Weights of a small autoregressive pixel model.
Training: 15000 steps, batches of 128.
Data: 203450 training examples, 9.4 epochs.
Rows from block 2 of a small autoregressive pixel model, named by matrix and row number. Rows with one number belong to one neuron. Each number is 500 + 25 x the weight over its row's rms, rounded and kept within 0 to 999. All counts start at 0. Numbers have three digits each.
After each neuron's rows are labels from the 100 images, of 14976, where the neuron reaches its largest size: "strongest on" is what is common among them. Only what is clearly more common there than usual is listed. The data: photos with spoken descriptions (Open Images, Localized Narratives).
# gate: MLP gate (model.blocks.2.mlp.gate.weight, 672x256), inputs 64-127
# fc1: MLP up (model.blocks.2.mlp.fc1.weight, 672x256), inputs 64-127
# fc2: MLP down (model.blocks.2.mlp.fc2.weight, 256x672, transposed), outputs 64-127

gate.274:489468480522530480480511529513486463500525532477502522514528477533543528495460527492530466512490514507507490503517484501529521491494517469507490500522466504500514470539499478456525545508505520
fc1.274:500499496519526461501496525516482465496484561500482476510504507549481511563486508498525533551504512505544511490446497501471510525463543449499506510488509514457484466510496512475471509542538443
fc2.274:515478494502514452486533499495528465494505503523529479529507526489498503490481454505506515523491538522471538471474493489503522496470465441501484506455518528480505479537549532485500538494501492
strongest on: text has "sky"; text has "blue"

gate.620:511499501526515530477546476501490481524457480515494524522453534483503517510524487547495463507511514507497525485475513504524518506475539505516458487510488501543496504480481501482517470511505436
fc1.620:519506492481510521452475527555517480525490504457494516480519553494504455489476513503490486503497463473476505493530495531498445486455503500461502500521519535518503502518481510508488520505518477
fc2.620:508491563470491526488500494544529474509528477462466510485510525443468466522522549511509494482499503504461511548503494512511502468469488501541479508498474514505534492502502483513500483498521499
strongest on: text has "wall"; text has "table"

gate.115:524528502510465558491514538490491510492471502516501492534512478496479533510498515507473486513480495494478480468528491521449515504516492537508529524515490474500477474513489503516495508463492474
fc1.115:490502478567493526464498511547548532493513504496529469502525468482481522512473495513517517495492544507536485492471514452520522506479450551519520496477524509518485497479507449455499512476510515
fc2.115:516520451470501484466510509529475464524504512477521478515511538489464541491490540553528517495490486507506503457495484503488522498490443497497496479495494526529510516445521492506436535526487519
strongest on: text has "sky"

gate.294:507523463503525482458508541497499493514536481527471476495533464525469535525445513509484518477521494513521494550502513514466466507520524539510529517532511497511479475504519478534516511484525478
fc1.294:492484528478503494521526475479504460504501499472475485516548493485429487497520524473503469493496526468468504472519518517504471507527491498490554490511502498516493566446456497494558512485482488
fc2.294:513499492485477519503497557518490510451520473490498466519470484468469501501452498510515529491502477544510529512535571527534523461485492554494486491550459505542454511493486485528510508513522464
strongest on: text has "sky"; text has "trees"

gate.89:482514519487491498465483503481529525473520549522530481502520488521506509523477483528511526473487462494494465494515487535549437524467489585509488523510480533472483478525469531521479470515502495
fc1.89:496503517508492488496489486502521480473475518521526486473486479467493513557518486472504506504541455488521491476508478468523478506530449548481510478528505456487513516530489512492537491521519528
fc2.89:536491551521516512496536478507466513491478508529506485498509531510493527557505539468532491485501508470506485519518504499518499501476503481589494464505472478504528540486474466514504446516482535
strongest on: text has "sky"; text has "trees"

gate.349:549504509475497512489517491531513505500493505554550516474495453480531481510473479472461525491504492495529539478441532512450497482525492508428489497477464525467491499512495500478487538479509497
fc1.349:539524519471494485510485507506540511528500484494533503517478521534473458470517509506487507477497488556550443528512510490488528467524498457484497475470446508443496514478488499475540504455527504
fc2.349:507513534490515459516511520483543509493497513478493517500528475500509482484488529522483539505525502526497466544493494486533537505503510502476507500484452487465506521514480508461563521493513528
strongest on: text has "sky"

gate.326:520475529485510494499507509546486497515455498474490525484454522485514542491489513494487529531528523484482535477472516528458455450502474470507466500514491457491486491499535495513490472526516511
fc1.326:453523550514500523523507488506464496482501481525484486500475502479461481477499536506521484511470488494490472521531485443536518454498523495517494522495511502513512501520506486490499506486491499
fc2.326:522511561533509506502500510479491519481509499510452477479497491480501480512511555508504466471486525514480431504543503480501500477494488447487533481500531504529522521503482473466489533485455527
strongest on: text has "sky"

gate.201:488487515485528457453441488519524509498474487496552512529548507519472511508488495486503496509520486507456491500491499505510539515451525503485529476519509470459510474526496525520483476492480506
fc1.201:542505485508491510458504461542485493487470473478458488483465535492500434481548480476445516503504479493496524488533525493479500461434504483491555485515527447550562514503495528472474510480474501
fc2.201:437505491475443495441447535537487444496499485498484518542539497499515529507507539444498512508450547463533472479523503512513518507479534501492474519552511533536518478450486479491473506529489479
strongest on: text has "sky"

gate.540:526535525481511483500452493485509507501529487509499506495519491515476508536464505501531540500508484464505503473515543560531518505510471508470509514519521532510488520540475483493488514514557465
fc1.540:455482518497481505501522449504490488498470493504504496481427475474559499503501502508494480507558472506443548513455496476499527522510508505510457517506486489503517490443510457520509492475506531
fc2.540:457533497488483509472442454487514507505490474566516483526438522463519537491471509485486505498526515483481518487494578551482509484509531518487512507502481468481514462489497475534513542515510483
strongest on: text has "sky"; text has "trees"; text has "water"

gate.418:498470476473485509536507552478489505529500499513514456493509473523465482484519519489519521503479470517518477497519504501522522545461512459498508498509513511482513546480488468480459491467480495
fc1.418:539551470479480510459501487505474529486483497486508490496515498492462470519464495479493528495472495545510491487492491502536489483483491494517499509487518475512491491473489459483469485454510519
fc2.418:466522491501498499512504504496505513480493493507511514511525526523485464507530464479489519493546493526505520513459485498474535495460505514480533486506525478487471541505472476486443479503488482
strongest on: text has "sky"; text has "trees"; text has "water"

gate.18:527513504426494477536504514486487482487516503505519500488529495484508504511504494508517531492465502515527482507476523493485466499479524514524562496488487473509515495512494495497516483540459449
fc1.18:491493502546497515493471489528503503537496483494499506502509513440475479484510502503473514485498523502510513474509464490511491488501478505526493470492490463502496488493479530497522557458474498
fc2.18:527492466514496500494540523536489458496530488482485500561496459424503506470471485501474538497486492508459481486504522502498512520524484471543502476504483513494513481469485499507539485489480467
strongest on: text has "sky"

gate.353:517498515492506532523502512501492495479499433493499545568557474506524499469465511516480494422505524507545500498546514518517470473486508526448497501466515521496477530515464479469466484510470457
fc1.353:490522477523523499538528462530525532485522580511473447478464535468495477488483471478529475526489511529481476511467477510505515526515479505473492496461495524531505468496550521536510564503534484
fc2.353:516533536480505506515519473528533540511519466500518494499487519504487480507502531498488492496525497504497512534488469545505473516511487516520518440478427510506505447548506481496505503467505504
strongest on: text has "sky"

gate.491:543517520504498478464528509494513518485495507485557528571531456519531532529527464529489571500540495490486530488459528485485478473506519492481487475487517528501496478525550518503499481544520511
fc1.491:461485511521528516510496512483520454466517508548543540527506483496536510499516482540533513509555494477462483534459479522493536486478501485473507462486504475486512500542560430475502474522496485
fc2.491:503527534495518540506492526503473449462493500529531512542530516465510532505538486509510469496528499520477506514494532496477511537493500508523495449472493496488506478515495435508522481500488454
strongest on: text has "sky"; text has "trees"; text has "building"; text has "buildings"

gate.58:505522482502505495478487492495552498515449510477486481464493504524483492487505510495465525528453523513478545474477485529503508499477520538495474489543563534497516503489506505547494497514486495
fc1.58:507507500475484505493503468488494505474551513522552492540496512515478514523513499521504498474503467540548450514508503484524512520475463457510498520478535482489511491460530486490537498519546494
fc2.58:520503515532499538506476544503468493499537500506543517518471508492487519585495465514487541476510524519509489471467502510510464506446459488494490499481499484504533497450505487475499477522513552
strongest on: text has "trees"

gate.602:501512513517542461469456520509531452494494501526506501497554529541528459537449482505463493499509518537456484489500477472479479479499499509509516479489507461482492496469530472506500495497494500
fc1.602:491465489557501511520488469472520485510479531505471547503457503512490526536523536538534511482547492532484474483479539537498467514451466528477519504497512497508501457498518509428524466509502450
fc2.602:564496509475508514502467533504487491527505461499508531467536469482511553479516513509468472526480443443503487469513451473504491460482506482459466535549496523493492507496487465553456522495463512
strongest on: text has "sky"

gate.175:488517520468493479500513497501501484477445488464531442555488457526469496501510474462496495476497545509483498462482472486514485503504541467485562459476515523474483540482470489537509478550492490
fc1.175:479512472452560512497500505483485477497524490523464508449533522521492521494483517495517510510546508498472504533544518481519527471512490556460510499488518543544493501473526477513483509444477519
fc2.175:488537484434534497504493514487457491431533519550478513473508510465510561485498510491497507499491507545462481460534546523528500478503485554535430502501521481529451481474495494535514521460495471
strongest on: text has "sky"

gate.660:468532526506475525490496479505474540553502501455507515505497518516542517485525498511509489496485456492522468486493557503489456502463487514522511436506490558482481512470468520514509487514465486
fc1.660:540477513462533484527481480506496481473528498552515515478524484499468455469506534491497502468479525461440512510510471500467529537538479517477466548510509488509534505549496474503478513500481507
fc2.660:509539513501488485475486477530511523479550509485514517442523472504504474500533534532493513489462486456471522503490511441515509511507458524551480521502494493499523472518488456521477513478468485
strongest on: text has "wall"; text has "holding"; text has "man"; text has "two"

gate.117:490478531507448455424503498515504543501481533493520492533467508471484503480508504507474492464457524505502450483513476481504518489510484466529500507474461488499497454476468543528463519532460502
fc1.117:467514492483526522496493520498490506494482482533488507509516488539542493528489444493514494527500515454504528502488485500461508534506454535506503526492522482508484507513505493506529512536513528
fc2.117:457489500544520508474546473422549457474496487488478551466495533464485515500469454527482497504466514489500499475483530539499472500494479465473490491513479453502537463479508526508507531506500496
strongest on: text has "sky"; text has "trees"; text has "grass"; text has "buildings"

gate.474:488535507468455489524493495518482524517500477422526503463477483452496441505507499463537524515502537526529445474506486485512489500486462471499469532489493539476506521480475505513485459478494520
fc1.474:446556523475492508519512497500500529496495507479523506509476474488513507487450495481514500503513539500495477520552466487465486485505539487507495512515499495496491474472529517489488535483536484
fc2.474:532468488553507477535449493465492498481534524495488493489469500529450497476472503466486508523509470559503500564484496477498527480483483468452466533524539526542505484540503537495509502482483475
strongest on: text has "sky"; text has "water"; text has "grass"; text has "ground"

gate.194:519513495493528499478486544514509529497527523520533453548548503517521545520514543515495514540503516513560519490491491459456498469470544457472507506510483478511503504482502491483496487488503522
fc1.194:526529469472521499502488500531484538529495522496494528532548511535481531488469526519481475528493534486497544511481478496483492520514515539516499465500505459506519491471536477456493475509500489
fc2.194:470503516472526467476491484511495531458465518530519472587532516504544492477509475489542532540470488537494510516507452526490517479463497477512501483466446456485493501534492478455469512529485483
strongest on: text has "sky"; text has "trees"

gate.420:520490511434540491455512479504478506467516475524473526517559515492531488483494515437522531484472478466513467466537510499498516486469492492507507493466482493485462517466496483514524536464550464
fc1.420:529442494534512498510536513477531471520499499485499483500488506504469484448488495503514523451512500473510556505475484463506508494539493536473489506435491500504502494518542487485508477445487474
fc2.420:498506497499485484495551477533517458523499500499521513499511511538502492425506503516535499494502516453514571497495476494508526484526497527484475492458473547483521544508543482481491484489486471
strongest on: text has "sky"; text has "trees"

gate.664:518479503501500513509545536485484495548510491448485470520499475472511524483467503505472477532458503508525463520487502484456509467508452464465474500515510521522511486463524536506551521517486483
fc1.664:453472490502509476472543534501504496532500495479512481470486484490512503460447446498490476506508495500518463547473534497467515483528536504492476504527501542478503509487522510476517521503510492
fc2.664:479497490471501504518487528515529493464422497513503502518503478496501536490459502475460495489524515485495465529495537525488525513493520502495489496485525496533488476529524493523510490516480504
strongest on: text has "wall"; text has "man"; text has "wearing"

gate.324:453522534502521557543478473467478524502487480479517520442522494500501478512520509531483466499498507466487537506468438522519493487558504514486526518522499539534536467497493478519448491456511475
fc1.324:553494482485496443498532511490525463518511505481474500507460509501512473468511489538493533492502483554523485516489493483501476516440488510505477542518484501498471544458490515467497468463499501
fc2.324:496513522501532489470521487459487505488533455520519498476522526513459519501531532500529472491490536501528505472480517496473482521509471486467510473488500501528552503510510542506482517434469536
strongest on: text has "sky"

gate.539:484513521491477509480474493538531492531522500530533488482534497517540523553499527469496533517467490500516469472511502516535487478514434472492453476466532485554502473499487516549483528447511498
fc1.539:513513531467537509476513493497514524490513473522498497497531545503532521523521515496480490525573479506494514479502483517471486484501538468475502536512543527500481536538528512499503493526505497
fc2.539:537530542475503499521540492519494544525496478488472520478524507496504495527487506452480486524529512514475501485493522501478527503507497500458493513531535511534498501502514509469478454524501494
strongest on: text has "sky"

gate.112:537500426478463489519547525506500490511466507479524501496484444457472547502510525468452450501486481485478526521472532512480512480505495499479460507498511507511505484497489523488509521475514489
fc1.112:528499440496462520521499532475502493471492503480512514498525471480441535508489506481460467524486508452472485500485512551494528520490461502471514517518515542486501486521489511485490508509501506
fc2.112:506516482486505491485495495521510521496509549494531510511524459517456496520501513489469476495478495476474487474490499547465513550487443479511493487536463536522473493472504472534506484514504479
strongest on: text has "wall"; text has "man"; text has "wearing"

gate.508:504482491522509496483488498500517501476530531513509488546534520503537541449531488492522479521506525488506512489485467509496550514520484475546515503532461498513508505436515505537482470487490525
fc1.508:461519520492482517532531526541468527491518456511505496473451475515540483483472517452462490491536464506491501503481533468491518487497518500486509500479455466522486503532522474478549517490500509
fc2.508:496509513494505477541493507527490464500518462513476480466514503523512478487519501468494509498482549503504448515501497508511507454506505548482520514497470508524474508509527507485496522500501501
strongest on: text has "sky"

gate.32:556514495537459503526472531482517495473539491471500496501542494518498577517536494521516509496477512492487502476499475502510454530492485482519502526470498530497467508492486514507496498518513519
fc1.32:486492496484495476520525456494494500505455498465511456467439502494552479498529491531502511529463449501500456504524517510497531508492510497522481491535479472527515480499529452498485527502484471
fc2.32:499526482487491486512467489481497477530480506471504532481503483451520521514508514483499500518461466479525483511519547473539531461515516475515479464497515478510506481484518447507492518460516502
strongest on: text has "sky"; text has "trees"; text has "grass"; text has "water"

gate.168:501486479452478503517493524489500532536514464462518484492494489507486523554491521529541538466485479458506555439492527481481501498498462498485506503525508493537492501488561468524486508534512488
fc1.168:499521533518516538481493529488515507479495533493463519474538502521494493491502487492494516485488471490510478480496511476525445516509482506472481513558512479482547527469482492511514559532455492
fc2.168:505483505459502513478500493475527546466508515510479519484530516585491501506528470445500497531473485490528500495489449472530476538498478481492505476550493458474522485484480489529488484533479486
strongest on: text has "wall"; text has "table"

gate.596:507512481484503472481500494502485510526518521515515484504487502464483563515550494523514512521499511541514478493535471505553493513452521502562499434494460488468525499486496529522527454492494473
fc1.596:507513514521517485492450505509499518522501507522482495482477510500468456419550475495507522504513522499524515487471476500488518477491502474507514511492488503532523493506495493536497511517532500
fc2.596:448538527541495514511464497529480500496489484525501465513508490504456493473478494509467516518484526517544498477475463492490513490493515488495511483500470464527474511536492518543511444503526501
strongest on: text has "sky"

gate.63:503477519530508500514480498527517502488449537481501433523515458496484490552466501455528517505471469530476487512493465489517478471533555502504497533456530513512514495482463518551504559478475512
fc1.63:493516485520484489514515507536502503507478522527512457497534479477506447549474538463534486475506474479483508508518479519555466509542538500463506502461542500510477520483451500529514557486493478
fc2.63:527411506536528511489508545484534500499481493535507461493483522524494536502502473475523517492512476547489504472528477507533461503487494470487456485507461509529486482497486500488578525496511514
strongest on: text has "sky"; text has "trees"; text has "water"; text has "clouds"

gate.209:508496471526476469456520506461502523490532481498518512446497491512486549480531540468489541530506510519520489503502540480527495513501501529510497518486512515495472518476468490562521482546540517
fc1.209:460507495487511501492491524493567521541494530498481503523456480509515509497456505543502510510475495519467494499487507500464467476491540525486499517540459536493492475528486511483514544468482504
fc2.209:477542484523483500503517481532527518489552523487537504491539517483483506505464547541516490474440508519489462496502512486503484472508497475448493542480542527505500461488516506520498465475464502
strongest on: text has "sky"; text has "trees"; text has "grass"

gate.190:491488487448428492485475506518518540488515490495533492525543507485491511472506498486490536482508496482495537525473483482478476469486567525502503522516497483490498510520467481487481464527526561
fc1.190:491514501456488515524498501479511514526493516474510480457524531436471530516518495484480519490489484495523526474471527509455441495476496516465477525511531495481489480517507437483542485517538550
fc2.190:488489552486486509510464503464527495491511488493497490514523521536492526482487511511482505516520464513482495512470471487467478505535557523491453483456456496456487519511520499495514504490512535
strongest on: text has "sky"; text has "trees"; text has "plants"; text has "grass"

gate.637:521509487468466489518505482498534509458510503550471504524563469505527496480477540477500515452445530504519505506539467498508457544530522503545495493499510474495477527472477509525511503486498481
fc1.637:503470498541525528536522487484516486512467462476510502493536501529485491498482444498443515496502533521488500495489546563493483485501497431495521466497519542519474519504553519491530499513495518
fc2.637:481515540510459465502508489457512510535516529500507516505508504522480492526498499484476511514482536555543527540523519525509501496484486477497513489500459568515461507500485528450528558507520491
strongest on: text has "sky"

gate.423:544492545500450482455478537538477541487525506460509486530489504516512530495503487510471505500494482500473484481462488510469511496498546536515474494487486489499436495488516490501496466555514490
fc1.423:535490515492471431490495524481501544504494502512502495549488500490509537498514505514482523470516468462477523490513518535561502520525550537510501525476469504476452515511502490504523505544519519
fc2.423:543478520503478481501464509510520475483508516547504488485533505515526462496517509493506487489500467487473485505473521534526523513492486524510496499462474478491467492528527478476545513490476527
strongest on: text has "trees"; text has "sky"; text has "grass"

gate.517:472530476521506520530483541476476483501461528489463486459496519475480473510510531508508501490509494448480480460506461475502484497473465496494464485519484521541494461484484482524530513486479505
fc1.517:528497482456508504540545507495537456541538485517495552495510517483513525429495524512529504503514518497510453468497477544482500503517489495518465510511488502512476491486498518443545485535522504
fc2.517:513530508552522507509524476502470506473483488538486515471504489466487464492524538492495512505484480448494474549529465515522513451522508470498508514509514497497535510459494501543460495516494494
strongest on: text has "sky"; text has "trees"; text has "buildings"

gate.492:487486476471501467469496485497466440521488477526489541469539538518524475448492524504517516465512525477515422527511477473508521526519538496497513504540485519474486506495514491466493520487486504
fc1.492:504450510515531506484553521524521499495503530527520493495472527519489520500501514526507487499479463519537503506517546523469514512519469529465494526497550498555476477541488505505459498511474472
fc2.492:538496528519555521459561515524489515494483530497475509493481535500524509536498496539492500520499498470534502503487522497439502497486451506469490532498511494521506495524516501493425479494526480
strongest on: text has "sky"; text has "trees"; text has "buildings"; text has "clouds"