config = dict(
    arch='transformer_decoder',
    image_size=16,
    horizontal_flip=True,
    vocab_size=217,
    head_dim=64,
    fused_qkv=False,
    qk_norm=True,
    muon_scale='match_rms_adamw',
    adamw_lr_other_params=0.00093,
    weight_decay=0.2,
)
Rows from block 2 of a small autoregressive pixel model, named by matrix and row number. Rows with one number belong to one neuron. Each number is 500 + 50 x the weight over its row's rms, rounded and kept within 0 to 999. All counts start at 0. Numbers have three digits each.
After each neuron's rows are labels from the 100 images, of 14976, where the neuron reaches its largest size: "responds to" is what is common among them. Only what is clearly more common there than usual is listed. The data: photos with spoken descriptions (Open Images, Localized Narratives).
# gate: MLP gate (model.blocks.2.mlp.gate.weight, 672x256), inputs 128-191
# fc1: MLP up (model.blocks.2.mlp.fc1.weight, 672x256), inputs 128-191
# fc2: MLP down (model.blocks.2.mlp.fc2.weight, 256x672, transposed), outputs 128-191

gate.420:501538544438469502535540519492525484538534441571516459486566490418438648437600470436494478465522547426518493541503423480562515526545439543522447617568437546525523523448557378547485547507443583
fc1.420:486532509503497584542559527543549472434607442448475534489409500473525535533514540507505481530394519534546453438489557472447496523544468512524451464379538498537563530506523559517655511443553460
fc2.420:520571469426497539482543482561445503526557502474483593467377524476477502444511585527476440578387512615537396473570520555489492558487420514511430437481560550507439562500560561482513502512472527
responds to: text has "sky"; text has "trees"

gate.410:553491520383600534510568509420465530528477424501495486500459473494485410591496605340465569517489573442468532496435512527415480478445544497447470521438503424542488470402534518538477540470515465
fc1.410:539478500423496468495549523462385487446486467519416501541446571484433438658472533391480575504499527475503528519444548538481508475471444449456549513398468454540441506519496503580566529487539448
fc2.410:510513518445555502507581609510411495478463446491511541548473541484431499595455636480496518502566591481557567456383498566481510511460492481515485446468444503570471566557576562550481472477522532
responds to: text has "wall"; text has "holding"; text has "woman"

gate.244:552486607497578478533566554458481607501516475525514529526456567632525530570513516542471486472514595501451538491516424489582604439484510485443508529475534506469630547420441522481548467498477485
fc1.244:480436446549527438500576478500485511418604374580513527418481546604558571485480504546572450492491536523526554562466476624560495480506502495448422483507543500496556449501442567460443445456550491
fc2.244:521477490487481445494562504495446548437487478470495516530555458519440532515488516464406539536488492494500558534576482546548471438556486522456515515476554545565591449431492599508444588457494456
responds to: text has "wall"; text has "wearing"; text has "man"; text has "two"

gate.664:513520519467441501512531499560533430481548552526496544458516461404491625608519607470503492500561466451427406527514401509561490528560493475493542505499658513570524469427522534501510552394413446
fc1.664:570539489514496433540528468557561504422563452490467473496497445376504601559454576524503542443479509422397496492468441550538565549529500570514517515457594489476421517499516445556565594433515531
fc2.664:518441490538542483495407472616508536437491479437467395569484414509511624486508461597504507504552509492487487500535497434523535467456500568466480555489489484505497490520531544515515537452362463
responds to: text has "wall"; text has "man"; text has "wearing"

gate.52:493458601443461518521415495502598480507505499535474448491487397414492532530493453459433586522440513564437604429540501519498387657459529533546516477500520433541463536588548481530449589475538473
fc1.52:504472458472494529450471452508454497530606481512417561541438639600539475406524494438574527432519429538453435484434524507466545568463500465527472426458457535478541455468402475478468476479506495
fc2.52:475520495404597553489476431432489519498537575432528503457401499479477535483548461488500611491504514503439466568502466443563464557460521537570533435494520535531454503538472480469481555572465549
responds to: text has "sky"; text has "trees"; text has "clouds"

gate.324:440542551615495520483488457396522488497490504511438522491525566531509486445438475464542412485576449459589524527430559567498529574532532460421587527471552503488557546476468421481472544479525465
fc1.324:498523407503508491463552540560534536463515505524483583517489507492460512557418503550461493479494567476537451514525565527601546488588475562482444435579553421472443425437560543491572527411544534
fc2.324:442479441540509505423588577510470531504422525476503545471513483514556497485495530548519442559593583407500454532406464512458461508569538450454501506566542526516387430609650556516472434496476531
responds to: text has "sky"

gate.120:516551405514495516480469466488576494584478477444607483503564544486528404502473492578459456520557500513399517506469595538626606507551463564497504392446534546472492476497513461568508503492547547
fc1.120:465491558583488449480480572499535501492447529450543508423434531607502454460523463445625606451535510485494489436529583527499469444472505515461513534444567463556522489450439592462506566467514462
fc2.120:497562528476487550475474493514547583497590589511451530519404512489480573498488555470517491453428495523496560512478484480470362570473508488517435525428457410480449492482489442492505508491507470
responds to: text has "wearing"

gate.274:430477498342402465523489503501484622574525538533489393590574454509505497517488519499445447571430510450481432536526463571404587513453445607499423438547440507528513483490473486497526545468485476
fc1.274:487510549392464481509508518515509483554567573477550440567482469490476500501450414491455533539439480534521416492500483551501536557483517555491497476609374486512520452395411519556487468483470548
fc2.274:395589479484527463472439525504598526518538386466486426547529433478435503479549483565489587581465533575542451535521459588518456580424592482524563501539407532432573426459502511465562472495438524
responds to: text has "sky"; text has "blue"

gate.112:518510431495472494485489490448411459500571507515445433550517499521523478508487473510518451490432581402456530515464515526548555570545507485465483495433608516548561443498466507599479575446471442
fc1.112:467514481501477516443370512457443477549529445469491467533530494497417522456564517569500516534542586432469452528496578436525533531546466549461500517480588576532499439483467470583516593449469438
fc2.112:473535538483437544417477481525466508447459495471446495535599474484516488506500561533505417445513514490517541486535542517468554459611551597523474518497555569511516469491544585454524536436434510
responds to: text has "wall"; text has "man"; text has "wearing"

gate.179:392394431458518503503420511499451527464536444541560571546525543491549505562512503444424556564514508532542454498469534376533456465470473569532513465506546593510519511534462493622471520458405447
fc1.179:427505504436489551620485435523514512491500461517604485530590581423520559529490434515412489537575484504579463511571596556471425477481417481502437533540472510430532456552480478456482502460430430
fc2.179:454516572620479480454523574476476554587493479529484475525522528500510511476506539478582528568448514554556469457468603525507489474469572413550525492490480498518521544557475501505477586476399540
responds to: text has "wall"

gate.508:484448473480510439481508458474499465434566570571465494411522508456577542514565560566524504520537509442595506590486499485603516521432507511534503547464537473492554463495530446448502524516531496
fc1.508:465563532505468550490467613494422459454449468351443513539448520533493461497506539415491559493631407509405444493543511478387521510565479435498490510532490487485398524532572450526572521515574402
fc2.508:481651460477438531482545457540396473549524484523489559609553518545514422454465561568471501539519576508467473548471523575452462565572480558580509536553492484556544524435555503501575585497520479
responds to: text has "sky"

gate.65:610551488503488512520465497487470480423475430510498487482493475459537488562474479467544407509474635439550468407402597495589495450564510500443561563556551519526461444448452537565563501427338398
fc1.65:516518486497511467459549539512458494481601564534431456450587526469446567524497543601463513437440449462496480531475494541595558568582470445508544449461555583574554494447539504447464499443449505
fc2.65:498462547543488468458512612528475538504532479487403410456587544448488540605519552652509538447506484430494494524560532614544521627529534498499531496441539603625469470511534563521506465490398511
responds to: text has "wall"; text has "man"; text has "wearing"

gate.660:429454408459495593443583391460533501514517482469583576463490405383506484551562475377507571519568489541567437446494450483527412413547478658506515521471481458533509530479556431389513521479592565
fc1.660:579557596531436346538385567486485501471413503546470496488476520558470474396434541625542405559517534475504576516507455475546504582491488520454542521486553511547465435485431445515529456511512422
fc2.660:564533561462527499463541534467491446487466478557549533483497544565419441414456531486456479554493489556508581472445450468621484618492478577500534508514556443533551433455483450505519518505526453
responds to: text has "wall"; text has "holding"; text has "man"; text has "two"

gate.395:472503497485579490460535680458462448430494537422467335528402554495595460431529553424556454411562501522467475521458529557573489581475490463492496493504585462563560490466541494536484457473442472
fc1.395:435523439423453528527502513681468440430457532544562548498553524520505526471500416511516457497494496488431421471484500452543489543498486463482455545467490486480539435472380485555516573442423503
fc2.395:482519459535523531471471500449550548541481415446527463430485512523448542635584448525433517443513474390462445541541491549561461563392514478495434474508470520490541532501509573473502513485488487
responds to: text has "wall"; text has "wearing"

gate.386:549582480514509405407490547401458481429516506420471509511605536493646567520580573528540502463576426431481543448507495564505502550438562440496462476459413524586483446457566507504479441513500540
fc1.386:522441405473485425488514391472506543472545523498493504492471502444608479557510589513552389507469525406522386557452456534445560521423504408518458481496359579572435518520559522495467501534479546
fc2.386:478503507398576402438541482512601490472521435466451577445515520532507503515566569481493363553552474503480438465560515479531583542430389451435570564543482439494585600539484438499437590580476528
responds to: text has "wall"

gate.498:401586388465419533571509481613453556465585418433583490546552521456597536479508616455511436469448493485485406548525516536426458524473525522512516589512496552468473516515501487501482560455454471
fc1.498:443501434422459487550543565597541547520554515410503470504491515571468476451459568538543511493415542461444465554509468540475485471478454510483471558436521454554510469494508475520438600527585511
fc2.498:409570475494507530492471576506441507476505459450545502540363549445482483473480493543477501495453570596523520455463482569482399585384536517483472539522453532449493494558481420613477516485514503
responds to: text has "sky"

gate.224:502419458493463477533456505499529449500603519559520530480562574431507553502424498493393439453476444438517516520513545520461374487382439518404478459408525489482397570607443497474609465552485501
fc1.224:539521485554452589568458436481514473517518493493547579418537436466568585466418542515587515496517484605500575451460494472478617551558435484460544527482516516472499484498537508479571460515455546
fc2.224:467486528409532607531505442468448599536477482465482549511543465467540595427466491387427504394438555469499560431502431516483437580484522476532496461507502481432530490473538511462520522446457495
responds to: text has "wearing"; text has "woman"